{"model": "sound classifier", "dataset": "single notes of musical instruments (NSynth)", "train_examples": 184686, "gain_aug_db": 10, "time_shift_ms": 50, "n_mels": 80, "hop_length": 160, "input": "log_mel", "spec_augment": false, "win_length": 400, "targets": ["instrument family", "note", "velocity"], "num_classes": [11, 94, 5], "arch": "conformer", "norm": "rmsnorm", "hidden_act": "gelu_tanh", "mlp_ratio": 2, "head_dim": 64, "fused_qkv": false, "qk_norm": false, "layer_scale_init": 1.0, "inner_norm": false, "drop_path": 0.1, "subsampling": 1, "layers": 8, "width": 512, "positions": "learned", "kernel_size": 31, "label_smoothing": 0.1, "loss": "cross_entropy", "init": "orthogonal", "residual_init": "none", "optimizer": "muon", "muon_scale": "match_rms_adamw", "learning_rate": 0.0057, "momentum": 0.95, "nesterov": true, "orthogonalizer": "newton_schulz_5", "adamw_lr_other_params": 0.0016, "max_grad_norm": 0.5, "max_steps": 2800, "batch_size": 64, "epochs": 1.0, "lr_schedule": "cosine", "final_lr_fraction": 0.05, "warmup_steps": 280, "weight_decay": 0.2, "adamw_weight_decay_other_params": 0}
Rows from block 5 of a small sound classifier, named by matrix and row number. Rows with one number belong to one neuron. Each number is 200 + 40 x the weight over its row's rms, rounded and kept within 0 to 999. All counts start at 0.
After each neuron's rows are labels from the 100 clips, of 14976, where the neuron reaches its highest value: "top examples" is what is common among them. Only what is clearly more common there than usual is listed. The data: single notes of musical instruments (NSynth). In brackets: how many of the 100, against the usual share in percent.
# fc1: first MLP up (model.blocks.5.ff1.fc1.weight, 1024x512), inputs 342-511
# fc2: first MLP down (model.blocks.5.ff1.fc2.weight, 512x1024, transposed), outputs 342-511

fc1.645,211,211,192,196,204,226,229,245,225,195,185,153,145,166,167,134,186,168,230,174,155,170,152,154,227,179,207,215,203,210,176,140,245,219,154,164,235,184,189,142,220,241,245,235,117,102,183,216,221,170,174,226,184,232,223,225,186,153,207,183,227,223,227,186,164,106,207,236,243,255,255,254,278,116,185,207,209,155,217,231,177,219,193,192,279,154,220,243,241,222,166,169,318,214,211,180,203,99,206,194,220,222,206,228,292,143,142,194,284,218,210,213,216,205,263,174,182,224,128,214,214,189,166,199,223,257,243,162,218,175,238,220,222,269,225,211,223,205,182,216,205,195,159,237,188,159,149,187,268,181,166,170,211,280,223,200,163,198,130,270,194,227,248,242,236,98,147,177,149,227
fc2.645,250,219,97,206,216,131,257,245,244,194,249,213,126,265,265,231,210,207,176,153,122,217,157,221,173,250,218,177,194,162,168,177,221,146,220,147,260,293,188,196,187,168,193,196,184,190,165,188,258,158,153,185,268,163,263,252,162,184,235,227,204,116,159,213,253,221,207,160,101,240,188,248,228,118,183,201,170,185,156,164,150,267,208,126,159,144,259,255,206,197,261,181,170,206,235,208,181,199,232,219,210,248,224,238,229,215,178,136,243,219,230,132,177,160,195,213,219,224,159,231,198,188,228,247,215,225,183,141,205,201,240,158,215,237,247,155,221,212,222,169,176,134,208,246,215,206,227,254,209,171,286,223,278,242,264,142,194,144,95,223,167,251,180,301,140,156,208,210,167,245
top examples: octave 2 (70 vs 14.2); octave 1 (29 vs 12.1)

fc1.101,128,207,178,178,192,191,210,204,138,199,164,187,248,164,158,193,222,161,246,149,163,203,221,210,274,178,209,268,270,159,223,230,182,266,253,156,179,244,101,230,207,265,207,156,184,206,171,225,146,243,195,196,238,206,179,180,271,145,140,195,177,166,86,176,182,147,178,256,146,171,216,235,230,211,276,155,213,159,116,164,150,244,168,233,171,196,249,224,201,198,201,238,219,193,172,195,241,214,188,235,123,178,232,179,192,207,192,258,182,172,241,219,143,158,184,206,248,168,117,202,239,235,176,176,109,151,182,200,219,199,267,213,211,153,151,214,212,169,165,220,199,236,174,232,171,161,259,232,305,178,214,281,167,201,154,312,178,74,178,224,197,232,221,220,232,169,77,231,182,236
fc2.101,198,206,222,189,213,141,227,194,223,175,167,248,260,178,218,218,185,283,185,187,256,182,169,206,246,236,218,209,213,225,227,226,192,237,218,292,159,250,208,184,167,214,184,207,177,250,213,187,168,263,178,196,196,170,244,226,228,129,212,143,211,199,194,174,220,218,133,201,196,199,226,196,245,215,149,148,245,223,252,216,297,189,264,231,267,182,223,178,205,194,309,249,132,125,119,216,216,202,220,279,206,227,189,118,241,125,276,213,159,232,224,209,249,237,161,152,224,204,189,124,205,172,193,193,238,191,192,246,156,248,248,227,226,248,231,250,230,171,232,326,199,208,234,239,168,217,232,113,159,220,138,209,236,168,137,229,195,192,214,156,207,168,205,160,257,242,192,207,190,133
top examples: mallet (60 vs 10.8); octave 2 (45 vs 14.2); pitch class G (38 vs 7.8)

fc1.729,200,230,195,200,175,169,236,183,225,246,231,221,213,181,251,198,256,163,239,309,172,204,186,245,175,257,238,196,293,170,188,227,165,136,151,219,141,196,258,204,200,210,271,241,192,134,161,157,189,190,187,225,204,120,214,154,191,314,201,263,251,211,209,256,229,217,238,172,280,216,241,196,148,263,228,213,137,214,242,216,166,277,226,161,265,248,220,199,157,207,241,173,184,204,236,201,177,233,107,211,231,189,220,128,121,213,159,210,249,180,200,146,229,205,187,221,210,178,207,180,236,191,297,99,222,128,229,163,223,240,216,244,190,270,139,231,217,226,222,150,227,186,183,220,237,220,130,205,248,227,186,180,180,232,251,165,161,209,188,196,263,278,214,257,163,163,259,164,233,190
fc2.729,154,204,203,207,198,202,212,182,186,195,235,231,182,192,168,210,210,175,169,277,188,304,200,141,294,251,227,196,235,207,132,219,183,181,172,218,273,182,140,239,218,148,265,188,187,174,198,138,119,185,256,154,201,241,258,177,188,114,175,136,219,267,166,234,275,250,149,200,129,214,204,117,263,208,242,200,209,162,217,210,289,230,190,200,150,210,112,236,218,166,220,216,191,212,192,191,227,134,175,187,225,170,154,133,210,179,168,202,200,156,100,202,181,169,241,282,107,206,199,186,199,225,207,192,173,191,132,289,218,221,168,184,209,181,213,161,207,193,214,148,186,188,213,169,182,182,202,174,186,245,154,206,183,235,186,250,202,202,221,131,181,191,264,214,208,184,223,171,157,197
top examples: octave 2 (76 vs 14.2); pitch class A# (52 vs 8.7); pitch class: B (43 vs 8.6); note: A#2 (42 vs 1.3)

fc1.333,210,138,196,201,232,183,196,179,171,245,213,126,204,109,265,133,261,172,242,221,123,189,260,249,234,157,245,168,194,212,206,202,254,233,172,179,210,203,141,180,140,191,143,120,191,209,144,234,177,177,174,217,162,151,169,211,201,139,226,256,202,175,146,151,255,179,126,130,186,166,187,235,221,270,194,246,147,161,175,156,216,276,165,239,254,196,143,64,135,173,235,181,198,165,210,171,194,188,151,286,150,197,203,185,151,191,117,221,152,298,219,177,237,248,179,228,219,226,178,236,288,245,214,229,229,232,159,149,187,137,223,177,200,271,165,193,184,184,176,283,150,180,207,214,158,227,192,194,191,150,139,207,176,257,136,209,161,271,260,291,244,251,223,195,229,205,151,179,166,189
fc2.333,158,191,195,234,159,203,208,184,167,217,136,202,213,169,247,206,177,232,176,183,188,185,224,248,190,145,183,210,235,244,191,184,294,151,132,260,234,298,230,173,171,156,178,227,307,180,249,204,224,210,191,241,221,145,159,292,198,213,171,186,197,149,179,170,205,231,215,188,158,298,138,249,253,160,244,166,157,190,193,233,134,229,200,241,195,256,236,298,213,185,216,223,203,188,102,221,113,148,192,187,243,220,181,223,262,156,167,213,191,227,235,173,225,171,214,145,188,116,155,171,227,248,206,186,160,178,322,197,210,258,149,186,233,265,220,207,202,202,203,247,159,232,191,226,179,215,236,199,256,202,151,239,226,237,125,198,161,279,129,178,154,280,198,111,147,194,178,175,174,255
top examples: mallet (62 vs 10.8); octave 3 (50 vs 17); note: A#5 (35 vs 1.3); pitch class: A# (35 vs 8.7)

fc1.423,219,192,319,213,116,199,117,211,169,233,182,127,247,196,195,250,186,203,278,146,264,241,238,116,253,165,207,206,227,221,217,250,216,202,233,186,213,145,216,158,204,165,282,166,215,129,176,232,145,252,121,199,282,141,137,178,208,139,209,209,246,215,205,250,241,188,271,193,290,214,247,232,163,223,193,184,203,208,199,216,173,265,206,238,227,206,205,234,152,141,212,261,175,264,222,248,244,190,172,226,238,226,211,175,199,229,206,227,225,218,223,191,155,184,192,161,197,275,152,262,226,239,290,96,222,108,160,189,162,293,176,217,203,173,158,169,220,197,221,222,170,201,192,86,213,227,186,159,136,161,177,185,167,215,244,227,207,104,138,222,142,157,212,169,168,206,177,224,219,200
fc2.423,162,203,200,133,203,242,223,231,196,210,208,177,183,206,175,190,138,184,211,197,228,268,154,192,248,238,220,244,184,213,157,179,180,251,228,202,238,190,223,158,192,232,196,216,212,166,188,180,163,187,220,162,240,202,188,241,192,159,153,233,243,71,204,176,176,197,227,156,213,225,183,209,217,213,251,211,151,148,178,165,218,138,160,167,141,164,231,190,254,198,178,179,146,189,173,167,270,162,150,176,200,183,177,231,200,214,221,252,221,256,252,264,230,247,160,294,225,226,161,202,199,168,193,144,117,181,143,218,78,160,143,182,230,205,210,208,225,223,182,103,228,201,92,200,199,148,229,189,174,188,151,175,240,213,171,294,215,203,205,190,141,210,200,80,116,138,181,206,193,206
top examples: octave 4 (44 vs 17.2); pitch class B (30 vs 8.6)

fc1.115,231,189,139,191,167,187,210,226,311,205,194,145,327,162,201,210,140,244,211,189,126,192,186,200,269,230,213,215,219,209,227,217,237,196,212,217,101,239,230,174,219,233,193,230,120,130,160,127,220,176,188,178,206,194,144,253,210,118,163,214,212,188,293,169,227,196,145,166,216,140,217,226,189,168,153,180,156,219,210,178,136,159,206,171,183,202,198,191,160,178,241,225,265,202,192,200,231,168,152,158,204,177,142,184,288,211,192,162,209,160,204,218,270,239,194,224,228,176,159,175,185,218,114,213,252,216,201,276,238,232,225,212,220,186,274,246,263,93,217,168,205,158,222,191,164,171,201,221,272,204,199,219,197,225,148,246,247,225,153,168,156,284,171,228,282,245,204,130,206,240
fc2.115,215,210,161,284,199,184,160,223,157,222,143,232,202,232,268,193,200,237,131,179,222,211,219,189,224,229,180,205,225,254,298,226,218,218,221,87,208,235,133,194,150,189,209,264,226,204,161,203,233,204,253,210,284,187,171,229,230,127,271,158,141,219,248,218,215,128,211,177,221,163,234,221,271,193,175,247,208,240,188,195,236,143,144,125,213,232,305,199,192,225,212,159,277,142,220,259,253,174,140,250,211,115,205,211,163,215,160,231,173,120,229,185,220,201,208,202,212,256,158,163,191,95,132,208,223,232,105,265,182,198,199,200,175,180,252,160,235,262,182,266,189,244,235,180,216,136,181,215,231,242,187,160,162,262,214,260,219,183,211,229,234,221,264,240,191,161,239,220,207,167
top examples: octave 2 (99 vs 14.2); pitch class A (44 vs 8.7); note: A2 (44 vs 1.2); mallet (42 vs 10.8)

fc1.84,209,202,176,235,155,216,174,162,208,285,154,265,257,264,255,291,226,259,185,163,203,195,221,183,208,239,158,218,176,148,269,223,220,175,212,262,184,160,231,233,148,184,221,208,200,179,238,183,229,175,227,183,208,107,216,214,114,226,209,279,246,235,151,229,248,175,207,211,234,226,234,264,220,212,202,171,167,166,200,185,178,143,255,159,90,191,199,223,185,109,225,114,231,245,249,233,244,196,134,234,231,234,157,256,209,183,181,208,190,204,206,253,199,207,151,257,229,199,254,216,170,215,57,195,140,241,170,171,224,205,255,237,194,164,209,256,193,194,252,223,215,205,242,176,190,255,214,234,214,216,160,133,222,190,166,208,208,220,278,151,257,188,262,208,168,228,194,234,193,200
fc2.84,205,278,115,188,146,230,205,237,236,234,226,205,250,250,273,231,223,203,255,197,262,204,225,166,226,202,192,239,208,161,183,197,158,227,226,225,190,196,169,220,186,176,185,159,197,196,236,180,159,179,225,100,269,202,234,211,182,202,187,241,198,166,249,223,156,171,214,283,211,242,229,220,182,176,176,228,214,224,228,158,182,282,231,182,231,181,155,172,111,227,154,236,179,212,206,213,155,255,100,227,268,178,166,171,185,231,149,237,164,211,249,230,185,162,129,193,181,184,216,147,256,193,111,173,209,158,240,233,237,236,242,259,183,118,206,138,169,219,224,150,214,183,237,251,136,189,166,219,223,168,265,194,171,201,124,166,209,242,208,164,214,251,235,131,103,229,192,188,216,183
top examples: pitch class A# (95 vs 8.7); octave 2 (59 vs 14.2); note: A#2 (54 vs 1.3)

fc1.752,254,217,122,293,198,184,226,187,212,153,203,151,148,246,197,182,243,275,218,103,177,173,252,181,197,208,234,147,209,223,214,237,114,233,204,123,151,274,212,200,195,171,255,200,217,192,163,203,137,259,154,226,223,237,172,233,231,211,254,172,258,187,211,126,187,177,205,191,211,140,201,230,126,223,260,202,187,176,209,167,223,199,172,105,193,222,178,253,178,223,189,159,214,230,238,195,122,195,169,210,156,247,244,127,217,290,176,235,193,173,123,229,199,156,211,268,203,266,185,207,250,184,203,180,300,133,241,196,243,195,272,245,181,158,157,195,210,168,220,179,233,245,206,243,194,135,246,217,176,242,213,179,207,244,187,188,166,197,138,242,141,239,141,163,224,176,238,163,210,225
fc2.752,139,114,145,171,136,217,219,262,147,202,200,151,220,260,212,191,219,182,209,240,227,208,279,194,235,239,174,240,188,170,187,121,160,166,246,111,182,194,192,155,171,279,160,97,185,216,150,161,217,171,259,207,197,262,154,147,212,268,215,275,207,227,169,250,216,173,226,212,225,161,152,179,256,221,245,195,226,212,147,225,129,255,275,192,215,251,212,162,175,174,191,248,154,185,163,174,210,237,141,230,157,175,145,150,268,194,105,128,208,175,164,205,160,197,178,241,177,260,279,247,230,110,151,206,134,201,271,162,220,203,251,167,220,146,241,194,167,220,258,230,228,236,183,194,159,282,248,170,261,206,209,176,282,208,227,193,139,222,255,261,212,169,129,218,236,153,211,213,169,257
top examples: octave 2 (90 vs 14.2); electronic (67 vs 36.4); organ (33 vs 11.8); note: D2 (27 vs 1.3)

fc1.756,173,229,108,161,200,167,212,249,171,243,180,245,146,191,217,194,259,208,293,172,233,210,203,237,214,211,227,230,248,186,202,276,189,102,170,181,148,175,187,287,180,164,138,191,293,242,246,219,156,177,189,176,222,132,273,221,219,186,178,125,134,190,219,113,218,234,184,150,123,202,169,231,180,141,177,206,203,135,213,195,214,225,190,240,247,247,260,247,228,190,275,178,296,208,136,168,184,170,193,245,143,226,188,124,184,167,261,188,149,252,158,227,206,216,252,194,158,180,152,205,253,205,204,258,173,213,161,196,236,226,194,219,158,204,209,269,227,167,202,219,123,104,246,222,122,143,237,182,240,237,225,232,104,186,80,205,172,132,245,236,184,207,220,167,267,205,141,182,165,214
fc2.756,184,256,259,169,225,225,234,159,216,169,242,190,170,301,198,195,219,209,177,205,200,161,177,210,223,173,191,209,148,229,216,265,155,188,188,237,251,185,208,274,163,251,97,206,138,193,208,199,213,261,225,181,187,192,187,201,216,168,235,168,95,218,186,226,204,206,186,220,192,176,188,189,130,181,181,159,243,151,233,124,270,179,249,166,214,203,174,120,176,281,244,249,206,185,173,248,162,192,237,251,219,192,227,193,171,151,140,185,171,205,118,206,224,246,166,165,275,225,195,149,129,156,156,221,244,183,200,201,234,228,192,204,271,150,194,192,176,172,234,195,121,193,212,219,198,261,218,138,187,222,125,240,193,169,242,198,205,190,204,177,238,201,210,140,199,187,162,330,148,249
top examples: pitch class A# (66 vs 8.7); octave 5 (64 vs 16.2); note: A#5 (63 vs 1.3); octave 7 (32 vs 7.9)

fc1.638,282,137,235,178,247,236,225,196,247,236,143,204,165,230,247,230,236,175,165,304,180,206,204,207,130,171,193,192,217,190,219,257,217,113,223,206,212,203,161,228,222,180,290,191,171,93,195,252,150,241,210,195,152,222,258,266,213,194,208,139,204,163,230,184,167,229,163,184,132,193,230,161,225,196,246,208,187,227,141,197,186,207,183,173,248,217,192,236,201,164,196,202,216,273,183,175,310,228,133,149,179,219,179,185,290,233,256,250,245,152,137,215,214,203,219,223,161,118,169,221,198,155,188,109,201,229,235,210,213,175,167,231,153,163,153,204,191,207,211,191,257,167,253,215,191,224,219,207,187,234,199,248,155,163,187,201,209,225,222,232,268,102,298,163,166,126,213,249,206,213
fc2.638,172,189,204,210,176,166,231,234,168,173,197,198,181,172,123,200,218,186,289,221,196,195,200,132,214,223,299,167,280,185,148,212,170,220,207,229,159,278,116,182,224,222,228,212,162,207,235,168,198,226,168,215,183,292,151,209,232,275,164,143,276,161,304,169,272,141,214,247,147,173,238,207,178,182,158,172,110,221,158,217,259,210,219,203,152,198,76,155,202,269,200,249,163,144,210,186,224,197,226,190,196,209,235,181,220,220,231,185,263,168,110,197,188,241,175,285,253,195,176,153,235,301,165,243,244,233,189,147,218,199,185,164,222,205,190,157,200,140,130,158,231,243,176,193,187,183,206,161,148,174,204,210,237,240,129,167,232,164,275,208,248,167,222,161,236,201,240,220,190,265
top examples: pitch class A# (43 vs 8.7); note: A#4 (42 vs 1.4); pitch class F (39 vs 8.1); note: F7 (27 vs 0.5)

fc1.657,207,168,236,228,156,240,185,222,138,206,165,156,195,202,232,178,204,160,141,210,227,160,219,206,205,202,204,221,216,208,301,289,252,140,222,187,162,190,128,176,167,182,204,161,201,202,182,248,116,189,156,198,238,141,177,227,182,202,237,166,160,209,174,146,218,237,213,224,185,204,92,198,214,254,201,207,126,222,205,161,141,152,197,207,223,194,216,226,221,211,238,209,192,142,216,180,225,190,113,235,154,214,219,178,151,293,159,193,204,231,219,164,246,213,173,258,289,197,132,207,256,217,228,179,250,146,182,212,180,210,166,185,225,115,249,183,226,194,204,229,196,223,179,139,253,223,190,149,228,163,210,171,199,273,177,249,139,190,241,258,205,247,216,260,233,235,223,159,162,203
fc2.657,140,178,197,217,173,210,227,171,223,209,118,215,213,117,197,162,311,167,170,177,192,194,166,266,215,147,204,178,171,167,126,191,234,221,178,185,127,208,202,173,242,130,249,192,138,161,115,272,216,201,189,178,234,141,234,254,214,169,234,221,135,216,149,166,168,233,263,267,173,181,207,175,229,263,274,207,181,188,139,115,140,268,179,287,235,200,219,180,205,250,219,148,208,191,245,230,205,141,135,211,202,224,145,198,254,147,156,270,149,160,215,232,204,230,180,185,251,166,233,170,185,181,152,220,146,193,168,138,208,182,157,159,228,244,145,224,275,189,189,242,213,212,117,52,177,190,205,197,234,167,162,268,203,162,210,220,111,215,219,213,187,203,151,159,100,219,201,160,202,254
top examples: mallet (76 vs 10.8); octave 4 (45 vs 17.2); pitch class C (31 vs 9.1); pitch class: B (28 vs 8.6)

fc1.50,181,158,208,161,209,177,238,241,241,201,274,223,168,129,179,230,189,237,195,161,228,235,240,199,222,211,273,163,146,196,227,214,196,253,194,202,155,183,251,175,208,203,127,170,200,250,243,234,293,197,204,198,138,198,186,193,240,252,248,209,297,157,149,145,206,200,190,233,165,190,175,159,167,191,147,209,211,244,198,120,95,168,208,150,179,252,193,126,149,245,182,282,223,151,183,177,210,241,230,161,174,148,156,215,249,105,231,177,199,178,202,242,181,164,229,184,205,205,183,223,198,214,110,135,276,196,230,153,230,169,195,195,190,144,230,168,224,169,189,217,235,168,147,130,222,197,204,203,226,204,245,136,235,168,182,202,165,161,201,188,239,199,150,284,206,165,197,173,195,184
fc2.50,232,219,140,210,226,177,200,274,178,160,230,272,229,214,206,218,244,213,215,162,196,213,156,181,261,181,243,189,165,243,215,188,200,243,166,141,153,188,237,203,201,218,161,236,192,206,168,212,223,219,177,170,117,172,162,166,258,143,159,172,237,179,162,158,101,229,226,231,177,167,247,208,192,176,130,173,204,200,234,244,221,261,131,179,151,227,134,179,154,175,166,253,147,173,243,198,179,129,281,197,282,157,192,259,273,175,179,202,150,239,156,279,150,252,256,178,245,200,155,176,257,235,176,125,265,194,129,184,171,152,250,152,203,209,167,269,147,159,175,217,228,221,225,176,208,228,176,207,185,89,235,166,231,229,189,235,227,178,227,158,312,200,275,203,215,172,189,180,220,267
top examples: octave 2 (92 vs 14.2); acoustic (65 vs 32.5); pitch class F (31 vs 8.1); note: F2 (29 vs 1.2)

fc1.669,230,235,220,215,239,171,192,167,151,204,232,194,201,151,165,233,173,183,137,200,182,276,236,238,117,151,249,171,147,164,176,230,159,150,234,165,197,242,283,193,175,174,165,187,226,215,190,165,193,187,127,148,157,258,164,142,220,203,185,208,207,206,160,227,186,202,181,211,183,138,221,271,90,221,225,183,213,251,178,284,164,217,160,229,146,194,227,218,194,111,240,229,160,192,184,241,209,183,262,177,176,210,245,236,208,258,207,176,132,198,154,213,234,220,219,188,200,184,139,195,144,191,231,185,250,212,213,160,200,139,248,148,221,182,182,223,174,203,208,236,318,186,142,213,154,231,116,175,158,277,228,172,158,167,192,180,170,216,158,184,227,148,224,149,244,259,202,175,187,226
fc2.669,122,179,231,252,283,198,273,194,255,204,220,179,185,192,173,264,254,151,189,183,259,208,276,209,208,145,206,197,252,164,251,195,176,253,122,227,148,179,236,148,164,186,200,280,150,192,231,245,133,175,224,221,233,244,138,147,218,231,210,177,257,232,173,157,215,206,210,181,183,190,132,172,201,230,200,189,255,214,179,197,162,138,206,217,198,163,148,193,217,239,158,191,119,248,214,103,229,167,216,244,223,233,143,232,186,182,168,205,199,249,211,240,170,183,190,159,238,222,184,201,269,197,215,224,248,233,209,269,238,78,257,150,245,186,189,184,118,195,145,275,255,224,190,167,230,152,176,140,233,222,233,235,257,241,212,234,205,151,118,240,188,212,251,139,266,184,147,159,239,207
top examples: octave 2 (93 vs 14.2); guitar (31 vs 13.1)

fc1.249,192,148,161,205,201,210,158,183,93,170,173,219,249,138,227,219,150,170,190,218,209,176,221,257,199,267,252,201,267,199,193,204,128,231,182,135,257,259,217,154,175,218,171,242,243,191,191,260,248,253,186,211,173,170,214,203,196,215,185,249,162,173,156,217,196,165,257,253,188,246,243,155,196,246,201,219,223,186,110,154,181,201,164,185,246,196,127,180,188,177,257,208,177,127,215,264,211,271,255,219,175,239,198,229,273,223,230,208,161,222,238,157,240,205,222,190,220,171,241,202,259,224,174,270,195,166,238,217,146,190,197,172,266,169,232,197,234,237,278,122,233,190,141,223,234,186,118,233,283,190,208,162,218,220,177,144,238,250,218,220,199,225,151,244,168,157,183,191,180,234
fc2.249,184,228,179,230,171,199,228,210,208,164,166,238,186,171,202,144,320,190,175,161,116,230,175,220,197,134,228,227,179,251,200,224,161,192,262,201,234,158,171,167,144,150,167,220,195,217,126,152,156,264,184,224,232,185,206,231,259,183,252,167,225,178,139,161,152,187,232,273,207,195,218,193,200,151,193,234,244,202,219,128,202,217,167,235,185,253,232,164,154,202,222,181,219,198,217,220,196,170,172,243,186,232,236,199,165,167,202,114,208,181,243,198,284,178,179,201,180,183,186,147,215,139,101,227,162,232,182,185,194,134,184,219,195,257,144,165,215,174,145,184,184,189,197,133,135,267,204,218,158,180,154,221,188,187,180,201,182,199,231,207,180,178,240,122,100,226,196,213,185,185
top examples: mallet (56 vs 10.8); octave 3 (48 vs 17); pitch class B (32 vs 8.6)

fc1.13,180,233,209,192,223,158,245,185,243,162,130,216,185,211,164,193,182,191,197,180,200,164,215,212,254,264,222,197,221,230,198,192,166,190,256,215,186,187,123,116,184,204,222,208,137,172,157,277,196,194,234,174,159,123,168,115,181,251,223,75,123,169,121,158,183,221,196,195,234,208,180,227,212,118,239,151,167,139,175,167,65,150,206,265,194,219,222,167,180,161,298,196,209,279,209,183,209,262,193,158,166,260,243,211,189,296,184,228,287,208,196,185,187,224,222,209,172,114,166,196,203,256,192,259,229,211,171,210,186,198,170,177,168,175,168,235,251,221,214,219,141,183,233,223,161,165,197,204,208,241,186,167,173,146,238,181,226,160,128,250,272,112,187,261,218,206,183,238,221,217
fc2.13,216,181,215,171,266,228,131,220,247,258,192,151,249,258,187,161,179,256,179,224,189,261,190,206,218,176,224,203,144,259,218,218,177,156,216,191,173,185,207,214,197,187,130,239,165,248,239,176,181,262,223,177,182,208,128,192,152,157,113,153,212,191,173,205,223,154,233,203,203,213,221,171,253,167,260,192,136,236,227,171,246,199,170,205,185,176,215,192,166,211,239,201,181,185,204,169,227,156,197,182,134,167,190,213,216,242,219,179,180,164,232,181,174,227,270,269,231,138,237,127,210,222,188,239,104,253,182,230,256,171,145,214,245,154,194,82,210,246,209,122,198,227,170,176,197,200,257,145,239,242,203,119,198,188,228,147,232,159,148,224,237,143,103,144,146,237,192,243,191,172
top examples: octave 4 (99 vs 17.2); pitch class G# (92 vs 8.2); note: G#4 (91 vs 1.5)

fc1.469,195,206,239,180,221,203,200,175,146,274,172,230,230,135,147,196,203,272,287,224,173,203,256,182,185,228,239,215,204,101,228,263,157,189,241,73,258,245,202,275,140,189,303,145,245,139,227,224,262,102,80,244,301,183,284,200,224,185,226,135,137,191,163,265,165,243,235,220,256,228,252,195,143,157,201,157,218,246,191,150,264,227,183,149,202,188,189,222,126,181,168,193,168,284,159,273,231,220,56,218,179,170,164,214,235,220,250,278,200,211,164,124,280,187,193,223,237,127,107,121,250,204,217,194,218,160,155,257,206,235,192,213,201,143,189,212,187,220,222,233,219,135,183,229,258,238,175,216,242,186,127,231,198,211,205,209,236,143,238,187,210,183,206,139,262,207,192,263,180,188
fc2.469,195,162,151,225,219,180,231,231,204,258,242,224,191,223,264,210,227,261,227,226,223,247,215,183,206,174,223,178,227,181,192,151,112,209,236,190,165,301,125,228,213,237,226,220,221,198,163,141,184,209,188,242,236,206,218,186,184,198,155,259,150,209,252,187,200,196,206,213,241,206,180,176,175,205,162,188,243,255,172,181,158,191,161,204,198,282,225,258,199,253,184,226,152,231,182,210,241,211,214,199,182,112,169,229,205,208,235,237,222,158,173,179,185,224,198,193,230,179,148,246,236,234,279,172,226,201,197,219,260,160,153,270,220,174,236,205,128,193,211,152,272,268,171,220,172,256,258,256,165,311,212,197,195,186,169,274,240,191,155,198,242,271,240,226,166,186,211,204,317,159
top examples: mallet (49 vs 10.8); pitch class G# (29 vs 8.2); note: G#6 (29 vs 0.9)

fc1.368,182,133,173,250,262,224,264,270,219,194,236,190,201,222,174,214,234,257,170,202,198,219,173,248,256,215,87,187,226,142,194,204,186,205,232,196,259,183,229,214,199,232,199,251,148,178,154,210,221,259,118,185,173,162,189,294,248,204,219,175,288,204,192,197,137,218,231,120,230,206,191,220,187,213,161,206,196,191,237,158,166,206,202,189,235,254,169,257,228,221,166,232,175,185,172,198,191,154,179,228,198,158,245,249,188,184,256,233,176,106,133,221,231,193,233,250,236,215,218,182,236,180,244,192,181,218,134,197,236,274,267,252,265,172,224,216,268,185,184,131,205,141,251,157,140,187,250,231,194,247,185,188,135,247,222,234,134,132,231,138,184,223,193,213,160,133,217,226,224,245
fc2.368,183,158,209,215,182,140,269,232,177,229,283,197,258,159,228,205,191,213,214,209,195,211,214,175,186,255,190,180,241,188,241,247,234,220,210,199,179,160,175,257,214,233,243,255,152,149,112,221,262,232,188,141,191,208,244,145,118,164,163,186,257,211,130,300,229,181,122,192,260,264,197,143,266,118,210,197,229,245,170,241,165,159,219,132,173,131,186,180,217,290,248,214,269,179,211,245,255,153,170,208,243,184,171,198,219,156,235,194,244,149,250,153,219,287,213,212,174,245,171,185,137,227,129,188,220,208,214,217,119,220,163,201,164,175,157,203,234,173,247,227,214,145,191,143,164,162,273,170,233,217,180,128,218,199,161,216,197,189,233,139,260,176,243,213,225,217,234,147,238,196
top examples: octave 2 (94 vs 14.2); pitch class A (57 vs 8.7); note: A2 (56 vs 1.2); note: A#2 (34 vs 1.3)

fc1.652,159,201,205,168,231,230,194,209,212,180,242,262,196,160,161,173,195,175,151,206,166,175,208,265,248,195,218,178,182,243,216,209,245,226,190,196,143,190,269,163,197,135,258,187,161,219,205,213,234,192,166,177,186,187,169,191,237,217,271,264,240,244,146,222,60,200,231,252,289,229,190,169,114,131,232,203,179,197,230,254,253,186,169,139,232,267,253,156,182,203,206,190,229,229,156,219,256,181,204,205,203,203,196,190,234,252,221,97,141,178,190,193,302,162,210,162,184,242,208,226,233,198,145,245,226,180,230,203,190,169,189,160,238,226,224,124,283,200,210,150,218,225,219,204,160,259,179,180,133,181,233,218,171,200,152,131,177,213,285,246,219,237,217,185,174,160,183,189,232,185
fc2.652,221,198,193,156,197,254,198,150,156,173,174,202,186,178,192,187,181,223,198,147,164,220,193,166,245,152,196,178,215,172,219,192,144,272,218,224,243,175,187,121,165,233,207,161,177,260,120,196,232,227,221,170,244,134,195,232,241,240,283,267,198,206,168,186,191,221,184,152,269,239,163,114,271,209,259,211,226,181,176,165,229,261,182,163,167,167,220,222,281,220,136,197,247,241,164,297,142,186,137,221,184,201,191,185,241,164,235,215,184,178,225,197,247,167,177,251,107,173,164,134,201,218,232,205,265,206,203,243,191,270,210,231,116,179,162,185,201,199,174,203,231,172,260,215,226,249,267,191,169,204,175,140,189,216,160,249,210,232,214,118,179,227,174,191,164,127,204,263,187,153
top examples: mallet (31 vs 10.8); pitch class B (26 vs 8.6)

fc1.586,204,184,208,166,220,243,138,166,206,165,197,188,235,137,198,202,236,230,164,234,127,228,202,201,113,277,252,262,173,146,196,274,229,229,160,108,141,236,108,179,212,152,219,209,154,261,217,221,154,233,137,198,222,183,149,315,210,218,169,192,159,253,98,207,177,239,222,268,146,114,192,214,180,200,183,193,195,209,164,163,176,170,219,217,258,214,204,197,122,199,181,188,213,151,224,210,236,109,237,174,191,146,275,214,151,309,124,154,197,198,215,162,163,253,155,166,288,253,142,208,226,205,159,160,221,118,190,191,249,100,153,194,188,195,156,196,205,200,180,206,274,168,173,200,233,217,189,159,170,172,206,213,202,194,138,234,172,190,192,175,157,209,229,238,160,214,205,200,205,191
fc2.586,213,227,212,231,229,145,261,246,206,186,160,259,202,163,189,176,206,143,216,170,124,245,200,232,251,178,220,249,223,190,247,255,145,215,201,104,174,217,149,192,177,152,238,215,275,169,201,257,202,239,120,221,176,151,178,228,217,182,212,259,213,164,134,200,128,193,284,204,246,205,239,182,227,201,199,174,128,213,141,182,183,268,185,274,165,76,211,216,194,136,253,136,112,141,207,207,256,201,130,185,142,232,241,200,158,226,152,165,193,247,224,196,173,233,191,199,237,225,91,203,242,151,220,155,86,303,177,161,246,219,270,183,180,213,144,176,236,155,230,213,166,235,127,158,206,168,198,159,165,155,164,232,250,179,137,191,205,180,191,162,212,155,143,161,100,174,158,176,151,146
top examples: mallet (64 vs 10.8); octave 5 (48 vs 16.2); pitch class C (31 vs 9.1); note: C5 (31 vs 1.4)